A small masked image model, trained from scratch: encoder width 160, 105.5 epochs.
Rows from block 9 of the encoder of a small masked image model, named by matrix and row number. Rows with one number within an expert belong to one neuron, the router's apart. Each number is 128 + 24 x the weight over its row's rms, rounded and kept within 0 to 255. All counts start at 0.
Before each expert's rows are labels from the 100 images, of 14848, where the router gives the expert most weight on average: "strongest on" is what is common among them. Only what is clearly more common there than usual is listed. The data: microscope photos of single blood and bone marrow cells.
# router: router (encoder.blocks.9.mlp.router.weight, 8x160), inputs 0-79
# up: expert up (encoder.blocks.9.mlp.up, 8x320x160), inputs 0-79
# down: expert down (encoder.blocks.9.mlp.down, 8x160x320, transposed), outputs 0-79

# expert 3
strongest on: cell type: plasma cell
router.3 [124 135 125 132 143 141 114 147 147 144 100 124 154 123 158 118 134 103 186 140 198 130  93 113 124 126 195 142 162 121 138  93 139 133 124 167 166 144 108  90  87 119 135  96 129 143 150 151 116  91 155 129 110 141 107 127 130 175 106 152 118 120 137 117  68 141 101 119 107 118 133 115  91 139 103 132 121 138 156 133]
up.0 [ 97 161 171  92 125 141 134 176 113 133 100 139 149 143 156 151 151 128  77 142 123 123  95 111  99 140 106 144  97 118  89 127 136 125 129 106 128 139 123  90 160 141 153 141  89  70 141 159 145 151 101 125 152 106 150 143  73 136 153 155 150  98 156 136 129 169 123 130 101 205  94 140 103 126 133 143 151 136 119 104]
down.0 [131  69 116 126 121 131 122  99 140 123 143 125 140 109 127 124 182  95 165 121 118 141 155  66 147 126 157 116 134  88 104 117  89 142 167 110 108  90 130 112 193 144 129 126 162 140 125 104 158 130 155 103 144 133 124  99 145 137 113 132 129 114 113 118 119  93 143 130 109 115  87  97  93 133  97 101 110 117 109 196]
up.1 [ 74 149 134 123 112 125 131 136 145 132 141 198  99  99 107 143 109 106 126 132 102 126  96 112 187 110 110  98  75 152 109 155 154 122 106  97 114 179 131 104 128  71 131  74 144 133 135 116 113 128 123 121  98 121 144 115 108 108 134  78 120 131 134 134 132 136  90 101 131 137 139 110 142 128 147  99 148 180 116 141]
down.1 [ 99 138 116  88 109 137 140 124 109 150 140 102 130 145 116 134 107  88 148 106 119 136 129 130 155 151 120 135 115 119 169  96 114 112 137 126 113 120 116 114 129 153 110 144 121 135 156 110 116  94 162 141 101 101 143 150 148 116 104 101 119 164  89 140 133 145 119 147 118 118 139 132 110 120 123 116 110 125 125 161]
up.2 [138 118 119 108 120 130 143 126 147 129 151 182 104 137 112 147 104  88 138 112 104 124 111 195 129 127 144 119  96  88 108 110 172 138  95  87 124 110 112 139 131 131 133 113 106 120 157 108 108 115 103 124  99 133 158 104  63 121 161 125 100 155 139 148 132  91  96 130 142 163 103 114 119 138 153 112  94 163 125 150]
down.2 [106 140 104 116  94 134 125 105  65 114 117 108 178 135 114 127 121  84 101 108 156 125  96 100 113 161 145 124 120 122 190 134 126 160 137  75 150 125 116 158 130 123 148 119 130 146 160 141 122 106 181 140 136 109 141 152 149 123 114 115 146 140  90 123 122 178 133  78 160 114 160 114 133  98 121 124  96 128 122 131]
up.3 [111 137 134 126 104 129 111 138 147 136 147 223 126 104 126 135 134 141 137 105 141 150 131 127 146 122 142 105 115 124 113 117 149 136  95 122 125 115 145 124 138 126 138 120 177 128 147 124  99 149 113 120 104 116 127 125 110  69 113 133 129 127  96 130 159 139 139 125 160 136 139 120 146  99 146  97 124 112 113  99]
down.3 [120 134 125 123 117 156 117 141  66 134 120 147 139 114 114 159 122  92 140 117 155 141 136 119 135 135  65 126 154 115 150 122 127 146 120 138 136 132 103 106 129 162 109 143 130 129 135 123 106  86 141 151 110 103 135 137 127 121 130 136 128 183 127 108 125 140  91 146 148 132 141 101 140 120 134 108 142 131 139 148]

# expert 0
strongest on: cell type: erythroblast
router.0 [ 98 124  88 105 113  64 171 154 109  93 125 129 129 149 147 130  78 131 119 119 137 128 137 136 126  90 188 168 161 144 144 117  87 108 113 143 124 114 142 119 158 121  97  99 134 148 104 120 131 119 125 146 108 151 124 137 126 104 122 134 120  85 140 101  65 109 121 133 132 146 129 154  87 113 133 129 122 124 137 137]
up.0 [118 127 136 131 146 162 121  84 123 139 127 190 136 138 120 147 124 132 151  72 139 169 150 143 129 113 130 117 102  95 136 115 144 100 110 107 146 130  60 139 118 107 111 134 171 103 114 112  98 135 105  89 127  84 128 123 100  86 148 104 120 136 131 129 147 117 108 163 134 118 106  90 144 151 137 124 167 142 120 131]
down.0 [103 148  99 124 108 121 136 130  79 107 138  89 112 135 136 159 119  98 122 128 137  98 110 123 124 142 112 134 131 121 161 134 112 144 134 122  84 130  99 145 140 146 145 122 129 123 153  80 156 155 155 134 131  88 154 145 136 108 146 132 145 155 130 101  91 124 153 142 130 144 180 127 149 136 115 110  92 132 116 155]
up.1 [ 83 140 133  98 133 142 115 112 121 101 118 146 119 123 131 123 153  97 138 158  80 132 105 144 142 133 158  96  70  98 114 100 142 109  94 134 137 131 147  92 158  88 157 121 147  86 132 148 140  83 168 125 110 152 138  84 115 158  89 134 138 122 130 148 132 148 147 117 111 177  99 141 133 166 151 142 113 125 132 139]
down.1 [135 124 138 158  93 139  89 149 131 100 117  71 173 149 147 133 126 162  98 128  80 130  59 136 112 106 138 113  74 106 131 124 153 174 129  94 124 154 109  88 115 126 148 105 127 150 117 130 181 135 109  97 161 130 128 105 116 151 113 164 129 101 156 104 142 109 154 116 100 114 101  95 134 149  77 114 139 126 133 146]
up.2 [171 147 114 150 121 152 104 129 109 109  66 142 129 128 103 124 129 102 143 126 119 104 134 108 138 118 156 135 123 118 122 125 139 146 114  83 150 113 116  99 108  96 126 113 118 167 160 109 116  98 106 157 144 118 114 114 152 136 130 137 169 144 142 189 130 116 106 164 135 120 137  94 128 111 107 139 173 159 111 133]
down.2 [142 112  81  92 158  95 147 120 176 136 173 196 140 136 136 104 129 164 121 122 139 120 142 124 120  77 132 148 108 131 130  91 106  66 127 125 130  74 120 127 125 146 167 100 119 108 133 136 106 117  99  96  93 136 144 147 109 125 115 111 114  99 140 103  79 113  99 111 143 141  89 155 106  87 173 112 149 120 129 142]
up.3 [116 116 131 112 109 145  99 137 161 108 138 208 105 129 104 144 171 157 135 114 120 168 139 124  82 119 126 125 123 121  95 108 133 149 158 122 119 145 105 121 130  99 133 137 145 134  99 139 110 133 104 133 128 108 133  70  78 114 121 163 127 136 125 133 150  90 126 121 148 136 121 106 110 148 152 118 129 133 110  94]
down.3 [101 145 113 118 110 125 144 146  58 131 103  92 141 121 117 215 139 120 112 133 148 106 144 108 103 148  83 133 135 140 141 130 139 168 120 147 133 116  94 113 139 131 144 125 110 140 148 102 128 110 145 162  99 128 136 119 114 112 156 156 102 150 118 115 117 124 101 132 118 166 140 124 112 109 110 119 132 126 139 128]

# expert 7
strongest on: cell type: artefact
router.7 [133 131 104 129 131 147 168 124 116 111 151 129  96 157 130  90 129 165 160 114 149 172  90  97 121  99 175  86 118 130 102 133  97 165 128 130 123 103 141 117 115 139 113 117 118  92 144 127 127 118 117 126 119 100 164 117 170 151 142 148 141 105 144 129 136 105 104 105 129  95  67 160  90  99 116 143 153 105 105 132]
up.0 [110 128 127 148 132 112  85 158 118  69 120 190 123 117 141 138 134 118 104 123 141 137 117 129 111 143 141 120 137 159  72 131 143 101 127 137 112 124 175 108 155 127 130 105 120 153  89 125 117  91 146 130 173 180 154 105 165 125  88 123 145 152 129 122 135 152  93 162 133 125 108 102 100 134 148 122  99 138  88 139]
down.0 [ 96  78 144 109 111 111 149 132  90 119 169  99 108 142 122 139 101 102 157 115 103 173 111 113 129 108 100 130 148 112 122 127 116 141 112 133 109 151 108 118 128 103 135 122  92 112 147 168 139  95 169 143 146 120 144 143 191 138 134 151 182 115 125 126 126 146 111 188 128 114 112 190  93 130 113 181 141 114 145 123]
up.1 [120 165 132 154 108 159  98 150 132 106  79 136 101 151 136 138 165 121 130 105 125 112 134 185 165 155 144 147 146 160 116 128 172 101 102  96 147  88  82 148 136 150 129  73  88 116  97 111 114  80 139 152  83 127 116 113 125 138 122 107 161 149 131 161 131 163 138 117 111 117 131 128 136 203 139 147 127 176 106 164]
down.1 [110 115  93 110 136  88 133 150 111 131 154 197 145 131 143 140 112 104 149  87 139 154 124 107 106 111 115 163 150 102  69 153 113 118 122 104 147  62 115 160 163 128 130 125 126 116 105 122 112 117 128 159 114 156 152  86  74 112 137 120  92 126 126  95  88 159 147 129 131  88 138 144  99  96 166 117 136 139 162 133]
up.2 [132 126 114 130 132  88 107 120 136 156 111 137 101 110 101 106 122  97 156 139 116 144 128 129 140 119 136 142 123 107 147 100 181 171 121 100 108 132 131 132 135 122 126 148 144 170 129 136 120 150 119 136  95 109 141 102 143 132 126 147 121 112 109 114 128 143 141 159 139 115 103 147 138 127 129 121 163 123  90 158]
down.2 [175  94 104 111 136 106  75 141 135 105 135 175 149 117 137 104 126 102 186 146 134 137  52  99 124  84 139 178 134 124  98 111 135 123 130 127  97  58 139 127 140 146 130  71 113 127 146 123 111 101 101 170 126 143 116 136 129 156 135 156 149  91 133  92  79 133 129 135 135 129  85 152  82 142 143 152 141 108 128  94]
up.3 [137 137 132 102 140 130  98 130 137 110 124 173 119 121  79 143 133 106 136 112 153 146 123 153 155 114  91 139 125 104 115 124 136 166 162 162 128 167  76 127 147 174  76 159 122 135 138 111  79 118 127 144  95  79 107  94 129  79 144  85 103 164 116 110 118 162 129 129 120 118 132 112 117 106 138 107 154  92 149 155]
down.3 [114 134 117  98 127 160 145 110 105 166 154  72 127 132 100 153 132 117  94 131 130 165 127  99 133 124 114 102 104 138 140 127 110 147 138 148 131 138 140 137 142 120 146 120 117 121 148 125 145 114 157 138 128 107 183 117 117 119  97  90 122 161 138 118 130 102 130 106 140  92 139 134 107 128 112 106 111 139 154 130]

# expert 1
strongest on: cell type: artefact
router.1 [128 132 100 129 165 159 154 126 101 150 132 118 127  99  90 131 135 130 107  80 116 149 136 160 133 112 100 106 102 131 118 105 126 112 113 103 131 106  98 158 169 124 137 141 113 117 100 158  91 146 120 149 106 107 154 140 119 103 110 130 150 147 151 133 107 140 148 143 133 148 143 145 130 141 181 136  66 145 127 131]
up.0 [118 159 103 149 122 110 104 120 141 125 116 192 126 171 147 192 142 112 137 137 136 155 115 105 119 149 125 120 163 110 109 180 107 157 137 159  88 130 109 134  82 145 119 113 110  97  92 110 103  85 139 130 109 113 151 131 111 124 166 156 137  92 106 101 132 117 105 111  98 140 137 135 127 118 143 110 107 118 113  99]
down.0 [110 153  93 132 146 124 164 141  91 139 163 108 148 150 108 153 118 141 157 147 147 153 132 167 123 167 101  96 137  96 109 130 127 109 103 145 138 117 132 107 125 156 120 158 114 134 129 140  91  77 129 123  95 155 161 153 111 147 169 165 124 157 157 111 127 128 158 130 131 144 122 171 105 114 103 148 110 105 133 159]
up.1 [118 144 118 153 147 114  71 114 138 101 112 195 123 107 122 103 141 118 138 144 159 134 118 133 118 144 171  93 125 122  99 134 126 146 100 146 156  93 137  92 112 155 126  95 146 155 128 120 108  66 169 146  98 161 122 121 135 113 101 119 172 130 127 128 127 120 127 145 135 114 120 114 123 115 135 166 109 136 129 152]
down.1 [130 141 127 152 145 103 175  97  99  85  99 108 169 119 126 169 162 171 112 157 119 110 147  76 149 132  72 139 127 120 118 147 138 135 119 156 127 132 125  98  93 127 129 111 103 145 113 155 112  84 153 134  91 118 108 124 154 152 148 150 157 146 133 106 144  65 142 133 122 118 129 194  88 120  97 147 154 147 128 137]
up.2 [ 99 164 146 113 132 106 144 130 124 153 129 137 156  83 165 144 117 122 131 128 194  98 149 144 136 174 187 174 109  97 133 123 157 117 111 142 160 137 158 110  95 110 143 161 158 116 133 114 103 140 110 124  89 163 117 131 110 142  83 111  96 144 121 131  91 100  75 144  93 156 148 113 110 155  96 101 147 121 179 119]
down.2 [132 173 139 134 108 123 166 151 147 117 148 135 136 150 109 127 120 168 122 109  72 141 143 167 165 115 133 138 130 102 130 121 117 109 104 169 126 123 137  99  98  91 110 199 122 110  67 135 154 117  92 106 138 179 141 143 126 130 126 172 123  94 176  87 147 102 108 110 127 136  84 146 114 113 128 146 121 105 151 142]
up.3 [138 147 125 124 122 128 111 175 103 169 125 140 137 120 128 135  88 101 109 109 168 123 125 133 112 134 108 147 174 155 122 143  83 145  84  84 184 120 115 135 151 127 146 146  96  85 137 109  95 133  75 159 187 154 135 124 137 133 104 148 141 104 147 119 117 131 121  92 148 139 127 170 139 114 154 122 143  95 132 117]
down.3 [125  93 111 156 150 119 141 101 134  81 105 104 132 133 144 113 172 140 132 167  98 152 112  41 131 131 139 126  98 138 161 158 165 117 158 163  84 163 176 151 121 119 142 108 124 147 124 101 157 100 139 128 100 156  95 158 151 162  84 109 162 138 140 154 109  93 120 145 121  80 133 159 107 147 119 156 128 116 108 136]