config.toml
dataset = "microscope photos of single blood and bone marrow cells"
encoder_arch = "vit"
encoder_activation = "gelu_tanh"
encoder_head_dim = 48
encoder_bias = "all"
decoder_layers = 2
batch_size = 256
lr_schedule = "cosine"
Rows from block 3 of the encoder of a small masked image model, named by matrix and row number. Rows with one number within an expert belong to one neuron, the router's apart. Each number is 500 + 50 x the weight over its row's rms, rounded and kept within 0 to 999. All counts start at 0. Numbers have three digits each.
Before each expert's rows are labels from the 100 images, of 14848, where the router gives the expert most weight on average: "responds to" is what is common among them. Only what is clearly more common there than usual is listed. The data: microscope photos of single blood and bone marrow cells. In brackets: how many of the 100.
# router: router (encoder.blocks.3.mlp.router.weight, 8x160), inputs 120-159
# up: expert up (encoder.blocks.3.mlp.up, 8x320x160), inputs 120-159
# down: expert down (encoder.blocks.3.mlp.down, 8x160x320, transposed), outputs 120-159

# expert 5
responds to: smear: peripheral blood (55)
router.5:497580581507537495529470480529487509444485547625445499506566581415474570504461543434542460466541629496537517477557409529
up.0:494498454527473537504550565510451440502570496483506462546493500511502459515532493472508539499493436531504443527506518502
down.0:548522534551543558567512522439497530436496525468538480587479497595490511528510459455454533446455553445473485480495457457
up.1:479528429543509482483490565495541505512522480525495489519537587438449424500440517432427512402456585436476424471454553534
down.1:449537571482402503528529417537429527517489513394472447351540570508551588405444526438597561554454578432476461553538480461
up.2:485446463475456519502510553484445534529587535473475486593476424529458429493491370484556515534451495506525475517511509490
down.2:551502481405574619469551547458555548479589504501505508530492564579509497513490414512522478464462440469488460563533454475
up.3:513551483496406492426513528494514476455503542555476492579467534512500461466583524458629565470550514497489435450480589422
down.3:559499508535476552572560494442508538452436516471536513437489483570523529526504457521386545442456620382504513478560494440
up.4:461437487478457505548507535453408511425599520469492518556410445516517482557516446509553494559431462449554491594489525421
down.4:503556510412526508443575471399512516485475460481452493607526550512470515495558418440504513450499527520490428573498450475
up.5:545543528578486580559514538524498485474520528527478519565487518465495454519417476474493468379521546487507527470371500470
down.5:550531471492481498568527428492435523356554561477472531521493433512462483437525401499446478417508526503465478519548532411
up.6:471513454518504549490542481505443494472584507462494539533442461469479442516508479488515493555484456457576474513466530486
down.6:533539453455500504492557550460510502391499428458481472589493520567438553504546461461482501509494483490488459578494453484
up.7:534517516472484569545515557559463493479547481435539533523429422486470526426413408527499497474484532499461544461400470434
down.7:592392500499492515533529606464475514400626506509461492536619464514548487517489480529419462474470456413460529537554507412
up.8:439474479438479517461463538515544472469581560482459533539422601486529487566483486558643505553432469444512458461448448444
down.8:515562501529535626446602419468441458518566480511458471549539394466515548535536396567483382489517539550584527512554533496
up.9:554527498468442515437531531478477578474506500535527416600455514505594400457545481402576450491620481550544514570489449482
down.9:472465505502532531527405527520556565585388485499533397522531543499359490402486474524472576430477560522462443411506461515
up.10:492492459532519444526466524533432493498594536400451513417515519522493542410506589527512542541514544421468450478560522447
down.10:482538476510481386393460477510531480517468484461455516483582481477528544520511582513412551442562517465520547510542425599
up.11:532479484613413548421479541433473456545570464495521513498468491563518487464381581577569523520495444543548436510484451498
down.11:465503505590456520528530355486505434540490542491534586514497423514560496490454532455520465437554526531409432489473395490
up.12:475502450491463457433501606519497459469579469470467442567432533494511485500529489463561549537535428509531479529483480483
down.12:530518466509571586487565458444548522483441532423566529547517521516534557548477451458426552398534532404498477475521437453
up.13:551507504375479555509593506468523485434488544574527562522470505518579392577511504468486506520653420516535562481593515518
down.13:470428559501446553480441493556458482486464479502587406578434377479494598426520564411463420552520465537443457519497428564
up.14:478364468551470508468533519457492456413655465511527502580507542534535492522542491487584484520470454507519520561622522439
down.14:475602488452521521454484452411593508594465441446471520524462498491465476503556364507555493476565603532524466517521448447
up.15:481445489539382507486511515449432522450654480521467527535481554535510456535488481500505525503475466521494490528478507502
down.15:496549531434564532441539494436473518483418508359489497577512473490452549436558429443535443475509526497512497503492419488

# expert 4
responds to: smear: peripheral blood (95); cell type: platelet (56)
router.4:477570439450523519537511466462521503487492556391433481473547550418531509539546506480550494543513530590478341546504497468
up.0:505487505520484534511519519492417543458592535515532482529481573482530470427512483463461531474529553396500474501473533463
down.0:535422504533553562478590547475530445483595483515489477567523423585536471529492461538475440391484504545482486502514495505
up.1:501474494497492508513508478538436535474529507506532491557518523497507466432536452470494496508499485498504483537521546466
down.1:586440485522517583491564510466503468463597496481495475562509472574548472485467504482461471426462514534538475520492469545
up.2:533522487506493562483584520541514461490630522505494524501516515505464436427507487528476514504521435530545474475422495464
down.2:501466553473476519519510555457530495454499457498430441638523526537584476545476458533487563462455469495495417594469485443
up.3:554560469576407506522584523530427468522572511478485440445551530532574461456506457525450507469533480563575449513472591449
down.3:546462534454511553417485563597461597410534515518478470582498496499536455542545448547484528518477474527414506517542448468
up.4:515509509554422514435511485496452549469531512503601449563400528480504393477477587446503491448451437580538488482513464501
down.4:554461458476588575465555519488523502435608501460480473601533447598487558517495508513447507514421519453509428456591511486
up.5:520489567505499451420429520513541512458501437438472411556508500517452425454547478468572538444469454543564500551467529490
down.5:510489504525562617487548574462394473505483502478515391528506506544515528502499424512396569466531499443494500455564546494
up.6:541370542554415500483552584479471518406540510560521466538505550471536498486524525434501478453509551484506487480510480488
down.6:575503459569537630499562489508525476494500488539432497622495462560504436520499440491503474402471529562481462556520492519
up.7:545435461547451497523500586535543505470553525516521502554564504519491466532507525506522506444477445489563462446466473485
down.7:551520513541585608448570497507494462503517522503473462608534459497527482468458450493448508427465510537471442553516515504
up.8:529424457542471495489515518548475455452561534527553490543492507485507457484510473499488505473443447555535543528513539530
down.8:544474502529554619467573493491478501443580542506491469611492499556522481483489466500459486423468536528530466510519475519
up.9:495538472451484570463488411507515527536612475451462475590450511498514389510550516417532453573569539519470451499450454552
down.9:524471486411527545519551543517462432527448526475465498407585552455554470564497428531411498471543546487565577531570503492
up.10:516454466536442495497534545522466516466605461576514501561498563482531488479512459495586529470499513487473520529488479507
down.10:619471495440526657530535461496536496506487476474420461641533499508470423528489359493402498427512461601503492600518497532
up.11:583434474510432518480526632507479417530627513542441429552423529476545443436487516467509542520518517498502505518486517540
down.11:521543497523538607499508463519443460469520494571439465520526581529493460519436488489491511362523510578512561480515515506
up.12:547419493506474512511520537546497490473543496518505494526491536480506448463562462518528489475501476519481524544507521484
down.12:564474460503518602529537527494482494469541495506452442646537523539573476513476450482452524420506544566533414551464487502
up.13:570559533479493549407476576504561494421570509495517438481440564481521520378434536411425435436558540559523502553528477516
down.13:547378422551568492511475540483404469507542517524415458612509497569513442547550452502554467504525537521527494474485479433
up.14:537430503411421419488436557474463531450536481478506437577494469482528441455556467476491603516515469507559527599542559447
down.14:512440512502503607456541559503474441477499437543470467548550538547537485511489489481408475449519502501582469448473451525
up.15:494425606390545484503415499605476440526505524457524443502457468492423536471548483457562543587531506453438512509524490445
down.15:447541487392606479421442556514508449546537531517415498429576564404456476493509512540447523526589441470527625481562547535

# expert 6
responds to: smear: peripheral blood (93); cell type: platelet (38); cell type: erythroblast (34)
router.6:519577439467486530543557415441556492539495550395425489454524574404520507495543490507535493536485500518439427508513488525
up.0:474520505477445628454516457540589466492534535390468562516414471422496569435528502551465428470474438497495549370459415579
down.0:490533531503552394513455473558421483547395488532501472503565470575599521514480513450478479554479535464575465541570588437
up.1:485538464518461431455549501535492494469543483591362547466427449495503454482508502419610487429560549470483484515428622530
down.1:577559501545453444426511445492513493497525498604461516504548503489480465454529430407547444521577564560429532419515517445
up.2:500536474530485488446475584503512521456599484463477493507479433505495475458510460469535501407482515508571553499530574472
down.2:528422569420496487530468505527414535512396465541508568600563577580504533536474482409511608431503515426470417622507454432
up.3:490518434501530510501548543512489495516549539437542482569573454554447502486532471512521466538411406532519421500514474515
down.3:594494473524520543523551439486507532484557465430469480558442516564521498480518494514482544442448509510539378505472494427
up.4:506453442509494506530488549556451513450651471509488455527486502514531456416514475484536488486487490506508547517516482493
down.4:534526482452526506574502450464479500602428484465473546583484527523506576543441465517492602439470489472536390520434492439
up.5:521507449525466479508558536533439541453556500535507475566495544541381462483540490497529505475419477565501460477447502475
down.5:545523460474477572464511472489557491447558499454479455587495476517506511491502461490490576467451461463501440508529485456
up.6:504465482534486505515502536496473526470625486477503478543526488494471494465506496525535492488441486515543499504468490493
down.6:547505474442506522527481468454514496571470509446473550597499558477526504509471480486502618441477437440480413533420541430
up.7:471468481527463399526532525538424438438557586451514487574575461506545488567575568419551545528444436441481478581567478513
down.7:541469486509539580486579458516518499519526480502465544575486552585492505518526476583487505423505474553549399477375503436
up.8:579516445605418456448482529486551462567554482553552569582497473439458477481456501525538559566545518468482469433480463508
down.8:431466457509464468439392470527506519549465475530433508490476498415566547446518587520513491583582421446455462453557416538
up.9:544457479446374512476504503577498458505541531445422491547525464487564441382564462448498517596529473519470432559519484516
down.9:449570450478584534553538465456419598436544490558463563523505483502413560540389539499496520396507542469508512453424465494
up.10:557435553527507505496547571524493515428625454449504408610572526507515500434529528458476488512478501500478460551550395497
down.10:520545421436467543500525484496497519575501481522472542527534503524443530570454486541599555341481516571506446486461543459
up.11:497424447519505476453471537541480521443624519484490483565526492507510482468515508459538533504474437514546490534521492490
down.11:552552551423541540519499481479481510555490487459503529590494553541534584535513468514526606425450453487487428540503523415
up.12:528475511519461509504452627487473507457545505463473497557539461545511498522518513491535521489501518496606445460516521464
down.12:534537439432491535506617397541400476441488475576431488558510484460616443522539373522475549514629510436511500500588538448
up.13:517521469433532579594559397514523459562489524467547587513468449509582376538500543526463475571526483504540516485519527480
down.13:510486496491523507567452456550426476524456569484494454528424467475397485501550536488423430577593411517408508501486478502
up.14:510477439530485497472496478573468462492626554481518500547524455492500473493514537475494495570489461477548542452474501498
down.14:523468509474428533480551448508490608427409446495503515589444493444512512490549465460448531503508496521510492544593451486
up.15:527517451523465522491514503597450519531566441467485443548393516504477461440497476483568502478501470509500465468451546526
down.15:551486432437491577539543507486477498410487517469484529518521537516485571549424473513464647405486490410548442519500460472

# expert 1
responds to: cell type: artefact (58)
router.1:486540414593516543491544518464535439538514479435487477495487567460450523497488473502516475490499519506469442453502475474
up.0:508410466491492483488482512545433513451574508496534483588510516468567482480500531462520507456425493532472503579492442428
down.0:543496449577526590625574470472521514458513533423493516624521476491472580484506438512409574470550535460503443476456532426
up.1:542545470619419556531552486480493482484573530531502494595497504550474412425488473498509489455524406574589450498490551486
down.1:485408537534546529557552564506490517492524509468502508607542471466500514491482485494446462440477500425454506510494472475
up.2:509492422517446514541539520551416537482538498453507464579505486467453429478524450510508585518466429552563532574520503506
down.2:527405497581537586573594537476501541398569495497475495586554463498515550485422526481370449399454559466553480498493471470
up.3:468490479530562485405602464430516436493599454453599499422443387476430584446490577529608452491523445506479541494427510598
down.3:531551483496477487553462533499409527485377495504457430564504517447525551447502497413407518401469535490543501513605506613
up.4:513550478494484546493522504526539435513672469491456518553448469493502521517471449500514498490485505468542488497423506505
down.4:552468470512528536494536522503486534527455447393471521447510605457516558491548557536423565267563536431484446598456501469
up.5:497466501518441554485477510509431543511567514449487466605571446512513458470491524477503563450441441545537497563527457476
down.5:478520453525572591591554482460489527438511541483505483588560483526456528487468476493402517486468528448551514465484492467
up.6:489502521510447491498541557461521420468594538497499479461410472486492446521433472472476483511496575427578487495474613446
down.6:524487547534546490542548396502499510491488576446386504457500549528493555482473510483534507499562599492523502495525520517
up.7:528549402539461569477536530559408561411530543541518445533464557459499387464540478532451567484458458541552521522515536435
down.7:577450532592572607590599565487488491547566509447502478554541421445459556441423516516386497423461472456543457455523458508
up.8:510514473540441495477485532527466518448671508492424513560524489452510448476497477509514493452454520494520499522494546471
down.8:514438484439525539556548513522466510497471489514509483586501564444527539535522480489421549476580418473486483558427500479
up.9:505415553523442524464482505458450434546578545419525440597551444508481523469515586468529521476395474514478485567526418519
down.9:571532445559563601560602530508500473444534566505453452575568543532459512499481431567415522392504500473550502459471555449
up.10:491486435497455477446431503585412520454582526476508465529555526457532444460520529496545522416415464509491517588498494492
down.10:567546498579603628538596507470472496446539564480450544605531468498463529507486457524356475484509491500523534497485557469
up.11:481558469572411546496532480518526501509561516492561503541520517489541436469470469525520501399523424487546499476495552496
down.11:528452514553560515514573567493426517486583514484505472597560475464538501491445483471392424431493458446472517537481469493
up.12:474531451551476495425487499568458531499560499459537446489578556406492500439488516515548553442429426501521523535491538424
down.12:561495511573613594513570579493470475473566583502522479616461474528528499487487462514399465478501462516499508486445493463
up.13:562500507510476463572481514529502516526574542467432536510465514478353497457506537502512537535514463445436463428466533461
down.13:488455521544533328503363533511527616386463530430560542475508543482496498558484496517489575465494513456488513498476490523
up.14:544493480546487529503468499482469514501622524462483465565512513501519496470513586466456520493438515488525455466465451524
down.14:517497473477575562446582578519483514446547503438445475544528553501502502498472415563460552419543477439515516457438566452
up.15:539492451558430496529553515536440528445576483498456473657490481496485411452538494499474499525519491552563511530537494452
down.15:533415442483505614558513549487495553477569506471472461550544464423453519430396511479425500395469578506557486442504444509